Weights of a small masked image model.
Training: muon at rate 0.016, 4200 steps, batches of 384.
Rows from block 8 of a small masked image model, named by matrix and row number. Rows with one number belong to one channel. Each number is 128 + 32 x the weight over its row's rms, rounded and kept within 0 to 255. All counts start at 0. Numbers have three digits each.
After each channel's rows are labels from the 100 images, of 14848, where the channel reaches its highest value: "peak at" is the part of the image that holds the peak. Only what is clearly more common there than usual is listed. The data: stained colorectal tissue patches (NCT-CRC-HE-100K).
# convs0: expand pointwise conv (model.blocks.8.convs.0.weight, 384x96x1x1), inputs 0-95
# convs1: depthwise 3x3 conv (model.blocks.8.convs.1.weight, 384x1x3x3, trained with AdamW), a 3x3 kernel
# convs2: project pointwise conv (model.blocks.8.convs.2.weight, 96x384x1x1, transposed), outputs 0-95

convs0.259:158148131127078154123133133156132125110126204154175136102119147146071160104088158137159162153176128122156129149145133132147102169145148113079164129109154074170117114094107079203156132191164097155139116145120137146090132154127132116122135119090090137087150212122160234127142137212163123094
convs1.259:157158145127179103133065127
convs2.259:148151111122115153075084124093122174092136069121111102099173117118171124110117164124113146087124148130083114053091113064123141085107128108127121160140061155126107093150112127081077154146199154197131173108123155112101145164148179131127161123124142081203101128127131083073171116072106107165
peak at: bottom right

convs0.52:083132102151101100074125147133109149130167135137128147180133111060192106145129151100153164147073130108187118111163139078123141101176192112124133105102104129096151127141071171180114184122059153156112151130170123116124146072095135148123060170131135153079168141116101110173174054098131107105
convs1.52:103103113078118084094094100
convs2.52:151085124132147084149137215130206163128098114135178110145104090090160134089114063138128132122154110114121151108128162174160124089129167100099138090137183132108106159117132088100102138141157068121156138107135149180134173154173120136129196142138110079144096064172092077094160155131192102174
peak at: centre

convs0.145:174171141145061170150120143090158137163107188086106177100086149107125188128110132147124126117109165177178143170137121151090136136133154115088201146166078062115097110086129105139187117155082144119118159123096119178097123176140158089206133138121106174124115123167146147148163100127184155100
convs1.145:205156125138096107126104109
convs2.145:188154143114140096111125119123099079166111159151164099100117147100097130092139167139116073100093127158117083150103096111115085097089142156148134173161131137183136129136169107166148128070130182129154137146125063135076168165100144058155154102172083141117116195107143180103182116054115130188
peak at: bottom right

convs0.260:129116064112151115139167103101144179133148157128177091109109148114137047122138126150111124146122111178137109154097116070141047139049108145135095145132093131128115104093061074099130122082124106124104120127187154131168163149161104136144138100105118156143138217113121130142163087191145178061
convs1.260:095116114160167160087103085
convs2.260:146134116159135121108115121138099166083159102098162084128104151055121098143165081146128139091186152119072149132069139141143124067085067114109099106117127134084114124130103187201121098123112144087172126114192222167158092120109124159155145127118155087163136160152162154122173153160093143166
peak at: bottom right; bottom centre

convs0.190:105151108156187154129115152036177149090114131156086115123151107089149164074161148098157128174192126112167164109062142103208108148152162137134128107086121132122144127201138228135174150186119144107100183126158134128150109104133114136115152143151119079137159120091088140099131120106119107128
convs1.190:124082089087159146142177121
convs2.190:101132206140112079114094117170147119135121140127148170041164126047118123121144150165166128102122136153088086119153157116079110076123111066098171078148123162173118146077158107076163191115131146135141105150132108083092141163130143107168145098059104099149149136151157134103104128058170131119
peak at: top centre

convs0.9:140144160151139164102196103126165124125157097118197133086081138143123111117153089084162094101082125146172109192148087158177126134128120092094112125077132202133167107174155095118090075143092089056084155098091122170071139137108112139143159109144140136182123180136112138084118082144151110157
convs1.9:113114094144147142068111074
convs2.9:147128118127131166155093153107149170187122099127105151170194076100075088166149161169139077090147164194144130108100182133116093184147175096117178160132060058153149132113125195132161117115193134148180156136144112129158123156123177124099073145083125115141129118106148162149143144144104108109
peak at: top centre

convs0.298:138121085105118123090093077126137153175116150116135136131165111166119112089180091129168121165112072051142107097105135199155159122090108119189099127105101157178082154151105090090128161105132098121160171072135114131116056159078144135127075126149073083162176131121087148158135152091168083116
convs1.298:120122121195183155107131109
convs2.298:120154136154123056088119153158089097142181152121091114183172113141170142183080166112071110118102170199072121138139075074147114183162140136126144108116120076136114102094124115162133143135115136069115112112148112061122086150179161112123110110095125042138154101164099120153151162142151084141
peak at: top centre

convs0.327:201118125109100122095130130110113191083159125142150115129141132140203136142184088156095149143061120103140049113130099132127135176142158093111160168142156112059114158124096134104130103103074137132128142201136147099158171123121089161168147149143071149131144146199107148070133125052100123152
convs1.327:143155127158210125107128115
convs2.327:097126111188146147168171104174171097123129129105132137144107127132046135113079121145157065162172136141112212125115188124096148101113138143149090106144149143175169089133125134137093092189149132124052133098116150153206097096194166112104135088146155101142113113064106117163115129153152094150
peak at: bottom right

convs0.364:210147085079100149169159183125156168174139209176113127136131056138100113106107123145122083151084120184185177146166176099121134140082116151159148097088125150094113149113151136180093142110120175154148203095168138131156114128146141172077129150142121105123092138123116165139155139162164104141
convs1.364:121105126114116115138217120
convs2.364:091120124138092107058119152083094160138112144134150188145148107125129178081158142187152148094135131091064145118060115168165162166108096100173119128141164151159111133095179114074091164128185114129183089129104074140102097081064136121134083119098125155162160124160161096191090145124130137114
peak at: top centre

convs0.98:127094078097124149122109138105137170132176102105093119136166161150166105116054134174098083086103158049119142112086067124183120133069175074108105140114120112100120155159147138183070128148110200141146093092141109122146104141174138165146092084164098141120114188076123170142090123135098128105
convs1.98:159179132137176112123085094
convs2.98:101127104104169162129133104135141108180129103132150112091103117112099180070200089128155127182136150174145145172138226135070116197124076140093169125089161139096169100094160102139166129125104084121167155187156121130160106142154071149119105204093134125104119095153166154129122134150139153113
peak at: bottom right

convs0.324:101169180144182156119124126158111166145132093092181135095105123162100139102087131148114159088149192124124127097130136080096062092101093161128198116145146140104128201096114127086111108123118150161093060157107185127160111184159079107140103196163116134115103170174109148165123094097126164094
convs1.324:107108123080087112081091105
convs2.324:157096081120129114200143166118110109177181142117112131104086109046115136132096147126083116104125149180143069122121099131158138144160094089162172080161106103156181124169135137092145157093129134193087128085093146089139133099100195110078123117155128157127147153133145217189137082130133140110
peak at: centre