Weights of a small masked image model.
Model: 2.1M parameters, activation gelu, widths [48, 96, 192].
Training: muon at rate 0.016, 4200 steps, batches of 384.
Data: 45211 training examples, 35.7 epochs.
Rows from block 6 of a small masked image model, named by matrix and row number. Rows with one number belong to one channel. Each number is 128 + 24 x the weight over its row's rms, rounded and kept within 0 to 255. All counts start at 0. Numbers have three digits each. After the name is the row's rms in percent of the matrix's.
After each channel's rows are labels from the 100 images, of 14848, where the channel reaches its highest value: "colour at peak" is the nearest of a few named colours to the mean colour under the peak. Only what is clearly more common there than usual is listed. The data: stained colorectal tissue patches (NCT-CRC-HE-100K).
# convs0: expand pointwise conv (model.blocks.6.convs.0.weight, 384x96x1x1), inputs 0-95
# convs1: depthwise 3x3 conv (model.blocks.6.convs.1.weight, 384x1x3x3, trained with AdamW), a 3x3 kernel
# convs2: project pointwise conv (model.blocks.6.convs.2.weight, 96x384x1x1, transposed), outputs 0-95

convs0.55 181:137122098119147160200128140130182080139097139141134107119146115122145134169114098109097121151127089110175091119140142121093150123099130114108119143117097116129134155079141112120088104143155076119146111109102133115172082109138136137132095103097131116112136123126139117157157150154151108101
convs1.55 101:113106132112109126167175138
convs2.55 133:150162119145122126184144196160141150156111174171141128180133126123107142132106082133125142140147160147160153108121129121106123120160145160171151125132148126166133119085102104118124164145140107125166122146157127167186118142132120116150126146101144141130143134127131132126142104134185125097
colour at peak: grey

convs0.247 070:076130075100117141135120135090108126121160098122094110122160102144143147122130143140129161154130149092143144086110178120109125150154115098152159128106123115131140113137099109148134170126112126142191146099114143100108107135119069160149094163136111073118119113132109147102137157123103158133
convs1.247 122:121136128153193141130135132
convs2.247 087:104138108151140136113141104164111107121123100136122102169139096106124162128076136145086118144106116141145116147113118145125082104078113121153105121107111093155097139193108102151174099101124113133126105088154097124133105087140115101157143098123146113099110126129154124127133120119131071086
colour at peak: white

convs0.122 124:119129143156125089115121134151152098123079135138125105113131146126137115159136131123102127105119163085159112144125127144110124118097113134112121157142077102095129162126132197125157146119099142115093127120118101153172135129099159137124091130079210119116148130108128142152166083152114122147
convs1.122 096:135148168132151135154133170
convs2.122 082:123108194115109125115108110162118126121144136114123143132129156189123110143128116138114116099133089134151105159109121095147143130123122116171113127131156156104158110126165204134134132101145164120123166134167110145164154163086110124112125126070132091137135150142115168141140109108112147163
colour at peak: grey

convs0.58 111:163121106150126110171161170112132125119168138139151168157122161164118144158126152131174114108103129154162145123161113141115126123136188145121125119127162120140093122109177122172101106128141079153108150133155147095144148151119140141105102140159176164096148102126106098137133151130122147150
convs1.58 088:140175138130122122110097092
convs2.58 111:114121143097092136121174113143121135117150116142096098128110103105123080103131127143102121111147071101136123133110098117154108154134118118096076127138116086141109105183119162092139099133113119156130097107131126118119106061078151162113149166084143147132130104122135123126144087160132127125
colour at peak: white

convs0.211 045:113147120153107114128143149126108121140128151136092144100134120126155162131108117126118120117129113107115178158138148080103160128118132070157144113109115143102129125094137119173110035134164064138123145086111142106107124134097121125140137154116131114157122080153107118133097148127146162153
convs1.211 092:111116099097138098118102094
convs2.211 051:147138127144117129101142166124091139186100096116113092095124097138133127154137120140095157104118112116103156095065112122148140097154124139106075191116123144133156125162106163152127148129150157081148118168133125106124125147147143127089090144108154129153158100141103142138131120151139148115
colour at peak: grey

convs0.129 072:114120113152094138146123128136145150117144135099119095120134157103129125073114133146147111125138092141144163126101090155061127136074124098145162114090081093128081161123103137135138117100131122132159127118194153147134132111115175156114117147076109106145120150124117137149112116095134113120
convs1.129 111:124120128072090131145144136
convs2.129 077:132130157115128135167136149147143128106141089113095124128133186093142129116163138135111112123144086129172139153129117110062121129130120082128133169133128111093131136140093130103141177115151109122089105166135129119108123120145140134113133186089119164092135149153119139136082126077086119109
colour at peak: black

convs0.326 063:129147128137157163104120166155134129132162115137120130090141178134157138121112121154119144156167099099150124134094108154127130123150173095100116123104140101102138145113085129149140169108109164113157182112150146119100144141135085178104091133151136139110178147092153105175128118136145138127
convs1.326 089:154104118146111087140091134
convs2.326 066:101148134139086134135143152107116124144163106148133130111106104161157133117106140096108174103121110097123122107113095139091099112153113139108100104139090113094138123154102114149080126123134102095125135107126127125123146151154108146099145116133144080168137209134162132119143118147111102196
colour at peak: grey

convs0.237 058:110116141175079108113126132146160110102137086118115104112082117131127099115160126120112158079133120129128122132116103127138130121151098155133141098139112108153079170101154155124096090092087120153132132118157134073144183150151127119086169156139158101124139150139112130099133118115092135134
convs1.237 072:116132107122153100113179109
convs2.237 056:119127100116121138108118178138139135103162148124097154113124097147105146088095113095135108158134110124135119153127139099163100124054084105121149157106124146134106173100105091118137111174167119150107103129128120125148145154116131117153113119129124155082091113148152107098145130147080131085
colour at peak: black

convs0.72 131:119098095119159159137085153186138126123096113119123122127102142141145110118119090137081090094090162097137169091108098158138144116135149129120138131132107148147159105143128110121112131122124093093140146103109114121131121129145138172125072106160139099148098150107149092146160094103166127090
convs1.72 086:173131127159097106126104142
convs2.72 134:094146138122170147145181151114132134093147119143128140178122100138179119156120095109111129092171120134159163143115109133100104155129139154137106129084145120100109126154162156114105139154100116115154128140103143117122107133100129143106150085112117126161129122135176061157097159113129104147
colour at peak: grey

convs0.300 129:115122115112124127178131158121121114170152138117109111141135133137102135152158133112128163113151111133115146144117139148158126137172082170147090145186144107143117097113143118180127107154111132068112157171094179099126141099158157109105135171115133119152133112124109129125144103156120080129
convs1.300 080:156111119169142148155099142
convs2.300 113:122153140094057140109066172137109128112091126112144147157094098127152148127109140157107116110126160132119130136170124161114120127099193129145151122105117147099108090129093140139106145089121117119121187104143108160116087094135088129128125106118153122120120138159127118134100139152107124141
colour at peak: white

convs0.234 126:110131095076122154142115137153097108120175123111092133146155134146145077106144110129101109128154133097142126127147159095161100167098147110150102085141150148130147152144153096124133109111146118159137114089093120133149106130134101176104108109107110159114117148130125158099198091108127137119
convs1.234 110:198121125121122119129130126
convs2.234 115:125133121107146120117122085132122148120134169109122154159150130117145097128110146122124136113101090154126158138092095160089130156127130144123126141115112097124070128118107118119143143145062143143109147111118153135065122136093160141143090092182143116182127102155145102158102153100157133154
colour at peak: white

convs0.169 085:100129100123140120158132181161137143152149132134144073138126135137093150107101105161146138161107183114121182135143142132154083102157118165119103161138091150140150140141110157108132134123096121116134143137122193112139125153119121097107169157104135177126130138104135099143148101130145160155
convs1.169 091:151097139162096142158113136
convs2.169 091:107168117101104122185120074135136145172151138113108121133144173129150142139114125128101127119115125092129139141132150093110159121172166160151153163101125148143170085126087127132121127135080133105122131146089133115090112140156138132113169139086172103152132142154117134102145083119122118152
colour at peak: black

convs0.16 086:171117092123160170134103123118119129141117131126099095122129139104164179098132141079092117156139119141143184165084117156124153162112099094159160140126082126141108117149097118134115110132160159156165127136155184119112115153129110127116151122131126124115156147127148125122094116169171128134
convs1.16 104:116156116126191122122139131
convs2.16 094:091110125147138092141143107151103105139166116104120133128152139137091116178114118149101143152098136106140113120128112164118121139168129138095097114133148160144141077154163149115172104104146115130131122104130109143171108139161139089088130080146114085170130127158101117085173128090113129118
colour at peak: white

convs0.60 065:104129117130105149173092175083158162126121144134131168144127121176129167154093074145114146153085119103138157108100155137097146137126117096147191154140131142088139120170103112123139137126138127146137135085106087153150147153118138128152140144147123133145144129138157145143108134127154107171
convs1.60 087:091119126085116107160144123
convs2.60 065:108169102095094149141162159112097113124159128165126147119110133122123129098127117120135135109111129169099100137144127141162117125111145167102192171085144157086161117138095127133176115132114136154133117105134137139125099164120149142134090114126119145149138146172133199169116132110122152112
colour at peak: black

convs0.178 068:098142141161160139152140134095181137141163164144136183140143087102103111104171121123125126112164164159116150139150151105117125134094122151184136102102130123053151137133121109142114140139138082124177102140158125118133099107135108128124131138136084097141109110123125139111120121127162161128
convs1.178 102:095096099110128112091123110
convs2.178 065:130142066136165105158113102130133143160105124118107105085171109128075099146119149123118119135124105157141113137109108150124115157158117085150137095131092137150088112171155135115107143159148150161125123084166109115140132104098168093112145146111142167126170142111136127121074116136125138128
colour at peak: white

convs0.42 101:114094101095127122126130090111149123174099138130150129137154160122159107150123161104136122108138167145090147118090098146075108129101133135101128123148131111156155144136125132109131132138160075084119084073146140119124146142121087138132120128148150167113151184143122124100176115091132093128
convs1.42 094:151123089140167106158135123
convs2.42 089:085143180131127116124092179090133159108142126105147154172128093136157090126138145149153121163116128108113106137159120137129107154137135163154116103108132145122110112153065115160135145137150143151107137143199121144115146109140127146149155115157112099152179148139116140105110137123079118111
colour at peak: grey

convs0.222 094:168140110170136134150107153119142135160131139162076142146128132119077162152129116151141113090138125152135150101138113154122101127136147142156144138129073103095114177092128131148165131144077102121146145124109176123097096133132145154085128149106117138113140142129150180104127131127180096130
convs1.222 086:137156152139104099134093097
convs2.222 103:133141145107178121092117124167095129098117142115119108103115076130143163146096118098122153107147136111092098104121122096148147101121154082112122072150136149108124103138149092133092123118114125152094121145120122118088128152162208167114090127142121105123126138094140106125143121126136117094
colour at peak: white

convs0.256 101:123151078139107110111112123094132138152139105096132136124105152083151139159136132188166192118123107130128094138160087116128124086120154129155177131116093107168161136099105105152120147076122143145149145136119108122113117181123147147126152109132105139131154106105108141094160131107146121132
convs1.256 092:129089115133123120146182142
convs2.256 124:143130167153158133101140139140133159140149120154121165100168130143108158135092148107117141096122122093107141076127147160144155163120134176106113139150137168133094119147108130126141140150093132084158116101135126091109135128159095157162155143112150108154092159132100162110108093161100111160
colour at peak: black

convs0.320 096:123158157142109114146146163092132187098120191118149143108111135147097133127155112117130129094129165122107127117154091142131135125124132152100189131145160067117114116139150148160098164119171126148113117155143106128114152133103171125113122131130151152140115093075138136115173141111146144151
convs1.320 117:094092116087108133123139145
convs2.320 098:087128107140160117116126103149192126152149117116076109121127105122144114143104154096100108143103115110183160130116109117150134113110125074137133124118102117136148113173162136129145115121179139170102076095146114122154098111069136126126094136114113105112144120086148104114097124124127127145
colour at peak: white

convs0.62 144:113156117144124176189152133137187120136118136090118132160132140100163125097141113128136108107142148116146134137107149120169164158117102104080114147124094118129111124108125121144133115171091071104150100157140141126142111122170170139134067162137158151160127121138134159120119104139110124112
convs1.62 089:183133115163114119136108130
convs2.62 137:092155135122130155148134146141115164130105127139148163111128128136155126143128083113070116107135165102108121092104097117091146132099153153107096134141123135118125130122167175157163118127097096129136131083124134094163128170156162134107091120116170128162129170107136133171152088150128093141
colour at peak: grey

convs0.126 085:125163093107153152101109158110120125109140114141153062132127115142149130149150122117111148100108132168171087120128109090145105119141141133095093141135139112151096100127136167130157089139095118076138095144148145154142132141142125110136113118111168131188124096164101067109137129105129135128
convs1.126 092:142156115137102157084128151
convs2.126 092:154157110086136129128179122174091125144146102122150169142137143126182111140122093108139144121113146178119080161152174153147118126130164134096129134116145095124121136175163148147149131091102116123134116128115118149136139120062123132086118141110087180133126137136157144119105134111118121143
colour at peak: grey

convs0.110 083:158103120099107120105095103155111132074122125120097143128145165134109122130110161123082136107103068122122109136137144155150101157109159131126125104135156116075113120099135127114121112121106105159095137132129154085176140150128108097108104155160128142142109126194100115081151117118140128088
convs1.110 075:156145157142153142114100092
convs2.110 095:159120158176143108134174110145116158097130109150153123133120142109150090120195101123158147104130103131153141090138105171119102109166127142122157161147158106134113144151133134135121085159140138167149110138148141152123151132103082157133094143122138132122148127141135108100081152076094108144
colour at peak: white

convs0.121 106:136151133126100102125099144123103125076093153106109168152128109115155091182109162109103151141095155126096107143153170098118163101127133133110138126131116086146117122105118129107161159141120154116114149133126148103155106109115117097148080164137127130118114161081140160092134084149095131093
convs1.121 109:147124105152150117139182123
convs2.121 118:138107114151132083103095116124072128085090108093091097093138099112121116149149153132151121125118139095103111131124132131122185098109150131121145139127106108138165141115138138116173152137161155086094126135122159120157144105105122122113107109119059105092132153134117158121126163119078132137
colour at peak: grey

convs0.299 095:097109155130120124141127144072116135108131138099105113145158141105174137132144095102141088108089080120138120125122175153111094180133123158129160132175119116114126085150120123094109075151147105152099113132152125169148102106100145117126155147120151107128135155111137125083170109159114133128
convs1.299 084:125111147171108166148132107
convs2.299 097:098141109128109145102110131145161114122150137172114117125125103106173109095070113142123131122136121173111165125139124103152126142124132137135150091115115112178097181139154120141124107087109162110155162129116126094100142146135117157185133146107097190107128127112114131175137128084129114107
colour at peak: white

convs0.207 094:103142130103142168133128156121167113125127113080157121167126134150129111113114155184087160142106109137095178107115090122115166130116115110123182150107100122118114131127164113119125144134161064150176103085119114150129102136145083128119100125105147131127146147136170097119103144123127127142
convs1.207 101:097107146135086149118096134
convs2.207 113:180140145149098097148126099086144144123096125118165159133141158110162121109138149092113121133136125135107121113100146099111138156098125141112113136160149121122142123144125124110150159092147116123194153126079108152116140120133163118134170124127135090117101154084115168078113129199127114130
colour at peak: grey

convs0.17 149:143110137119117108097095130103122130072143134122155080125117127118162149132098146127083132121131159076133125109155088087128137107138112118147106107114093086153120155153115121126093117111151172145084105099144150104115111135149187113101151116165095106117108159105109114112105091103105133129
convs1.17 095:124100121098120112130170165
convs2.17 133:127098121094115120124081117121090147098126130124113101126134125117149112119143115136075110066136136138091064099099115089127126101096063094101094120117131121087129127098104128110101095105117171137101122138119120107078117151124135152108122098138133073107111120117130135122127128145097141148
colour at peak: grey

convs0.381 120:130151124107110114122122108123096129115078154086105144143155135123136094180108125106108157135126165117158113121106105113109124083100131107131144125148100081117123155132129204119129132133110124100099128130152105111174140135122162125156081111121165095091134163092102161155120118089134149120
convs1.381 106:151156132119149119144183125
convs2.381 114:107107135135138125136114122131107149126126119114141117171113132100127098163132147129138127125115126110086087131132179121160180085092117135147127144144074126158125110145124172130152170143155182135122143081108107154183154138112141134115131115106113091080119154081127140159157121153112103113
colour at peak: grey

convs0.140 103:151118147135145120137099120105130095104114136126112123129100138123122189132134123166118132119145113077129117142096124092121100127157127157140151121102112136113168164113102132152112103125105109101184140104123174126073135098142097087094158129128150110098146143125127147151140158070147138190
convs1.140 096:133150123151089104120168147
convs2.140 101:161140103185100186132146119146139169184146158158117124158137132108142152122107140147127126158109135178146149128115131107121097174114141164146153100154145104126157142126110153120102151137132131130124115102139110111140112110177131136131110139121128152119072150145135174136106119143165189148
colour at peak: black

convs0.32 060:104140137150160172117129117127125108123123147139119134162142149095143126095133089153149088142163104137127140114085078142090130141154110095090117119122119075088109160150106134149148107150110072126152121113172142119163121104104105117156136101140138165108113151100115111173140091168130142124
convs1.32 123:139130111138131098111114071
convs2.32 069:106094156111104159156156162119106169125146069150123149109123090086102099120132133111106144076102116114114105118129137129120103125112101160128082103091126172094106139116100155127108153138112145131111119161124121114100110166106113144087146076124118094152120122145159097154133101098136128134
colour at peak: grey

convs0.246 107:100114111107122091144160108116137137149137138114132089125154133166111150147125136144081135115167109169103124129138099154165092128122104121099096151159129086142140104145151106162096154125145184121111128153131081109101085155163130117107119095115104141090095127117165148108088166118122133146
convs1.246 110:172135141138121119165158151
convs2.246 109:130154138084171141141133142127116154164184112131112122112150115137113163123132138141112088096118126144149099156183148090127153121089110111130102163107110123093164125139119173126135122116141165169121084133142132143126099169082141127126133093102155096105111098125155112149078131102129146110
colour at peak: grey

convs0.162 146:097117084116148132132070153177113121099127149113082132160142105114121159100119167123104106072156139143103163117103118107159124156108170140121101119135117108132166131167101120113084122121104133138142106126087142122137131129127107143087082106102118136109125156151104130121185124113160139136
convs1.162 100:171178114125113111125121119
convs2.162 131:129111117143134110130143105135159115113149156141159140133160127109153121113095197143113128081190125149112149111110105127101105146114145123122062143122137127118159147148159099125158169133131129099150116104121121081110111123156134155092105080116158132162113127156166118095102138129173127114
colour at peak: white

convs0.78 088:093137103099162115083161113126122117114123097147146081149130123148076144158144127135119170088093153151145125159107126097119112105117121149094083118128155125149110148174168171127146166134090126125132137116156172099092144145132134121133147128148087137090129121091148160120158118106119117124
convs1.78 099:103139088112119107117139085
convs2.78 080:109109073106158124118115112153141116104160144131093140140112110159091086136110157129089108111118100152161114152129127115113157133157095112134134126145135109152118150114118129120122127180126123123088120122127147099109130170132081090163121138069089161102169116116170101105130115130173159105
colour at peak: grey

convs0.273 085:137145125128123110085114144127123088074089144101113126120100100123139101120118111091137102119108088115114116140096167103120150110151144126142136139142163119118137139114099118168164124133118139144094072112146157098176155165096154118150100158157147143124150136111069117117151101167100109157
convs1.273 102:140149112146174143134166113
convs2.273 103:107115146179128120129099103142111099116072119071147161127173171139107114132166131139126080148163112151099127147175170155083126141123132104167117141093127133103125133126135154120142158126173134115089133125124116095114131111133104126130135107082087113118125153159151141096113136108103117128
colour at peak: black

convs0.228 079:144132112146152122126133136111125118119138089085161143145126094169117117075113122157111105125166142139137154121088123150116133123117085120172103111152139087101158127151147133095112066135119078121106131158127126117172092121143113129151156105131127118116119148116132135163082136121193172117
convs1.228 106:141119127114105080111098101
convs2.228 084:146136160134126141133125137113092147110113088144158146127124122105118149138107146123093146136126155124084146087130116140150093105068116172192153138146140161117146151126104133155098130135112095061108081172080118106124119151150163137123098132119157127114091155112117126127125099105138122145
colour at peak: grey

convs0.219 070:127098108120131125110120123105120142116098113168140167138146120099116091130177129132118142149108125105123140136131156118145119168130226102148103132120088085099134104156119124121114113103115105111136091151118133177105123075090116123092138156133110128122101135183111142103114090118130120124
convs1.219 083:096130107099156106099148110
convs2.219 075:129123066107099082134145091129168136099129105109115146123137112101128153167150136129114130157121150135146148112145122111076149145133175099123140141090137138145123118124127142167086107139125094152147073145145072098120121146097103131110107118152122123159117118112111139103106127144076132186
colour at peak: black

convs0.297 101:103136098154160066150132112109100097113133122114154141110115049107119137122075119091116117112111089141102120139140146100122134090138158136144143181127088124118093155131157131142139078121113103125168159145092139109122100116135135112134156136111141135110118099150108082143121097127124106145
convs1.297 090:135141132129121094124108185
convs2.297 101:119151152081133192109103132161115162128132098152155159159145159142154194166132115121119149122145136137119119131130151157140146151132137152138132106113102141162074143116111150113148129129122176156100123085148147137139111114139102117086129113178129118160088162094137156140108111110108149139
colour at peak: grey

convs0.306 130:110088132115114121108082092113156116140127149119166151099133128091135147147119144109131133120105131160100111113118149117077176103150139116117162127142159145117166118128138133125141106151167107095136098093139137082132161121122129120139135129118137119130109216105108166094193111108136119118
convs1.306 109:163167103138154125142147150
convs2.306 127:078158193156099116118128111131160121140164150120151132152121132155086157131117121124146091127143135130103142135173135109138099160141160091130099123172133143082123107140087131138123121127135147125129152105172183113094137123131137164114138130145161110129171155183118139136168131125117166132
colour at peak: grey

convs0.377 162:147143087133174093109117141120136105112099124110162076184074106130124119123143120130126110143139172094133146127103133166113141163082133104136137097121138116144149116153104092111159126167123080153153144124106075141108142108118150128125103162129111138122131099126138114111112148129164085085
convs1.377 091:123124147104112190123120132
convs2.377 126:184132127165142104156125113091126122082120144091151147164140119148158131131087129143112114141175093096139124132122114139151159105115174130148146154124177139121088163155127119140135137147129125118118152098135133162105126113114123147125135177125151092087145138109144155183150127158153159084
colour at peak: grey

convs0.276 101:150120120123131126148114151102101157108138141077126137150086089130089131115140102138146093105133083142138136125126161140069096146143145141131161088143150095108112163126080099129101134124103131105095170164135166160114116090107111167089128130112147135095126129132148141125154138173107114101
convs1.276 087:118139174154113097153108124
convs2.276 104:147102110159144102189187106146144105113137146140148178099123129157102174114136125082101135143146101118110123150060149106171102166131114151119072108116135115137101143104117143118116150124138106123111101132138153098114139103128105140133111081119133152145133155152149131104137136130169117118
colour at peak: white

convs0.99 087:096085097119038141149128150141110112165124128111125122151121149116146089122139130126159098098105165121117135154124119141124127133175167134163136154143133150107090119154107125104144111140134106147127151105117134183142091089094115146105135154143157125139096088152103095085134137116115116115
convs1.99 088:125119120176136103152091116
convs2.99 094:118151120129139153122152111124159133131156150136139108145157130123187114093106141132164143137168111142125141131082168141146149177079151112122101124120147092135157111128163116141136142150135159092182091165084129112109165154133137137138166161163133152104153111126138139146092095111154123155
colour at peak: black

convs0.7 153:141134176148161147141084162113142153131166101119140156110104109147141139122154125123100099161161140165140143137128155139124134123134160107138142124091157139120132141105105078186141099176180108136123137123177132096102168128105145132119130119145150194110115139136085093134132147126139139128
convs1.7 105:155096116151163148109110150
convs2.7 155:116116122113148094147076109130162124105117148146125149133125183155116086129159120137197109102106165098090114150109120126127124119146103118158144114192141119140138096097132128093095123129098147148100156112128140099124147166147140134134121172140171162144144128130099153087120144096146119120
colour at peak: white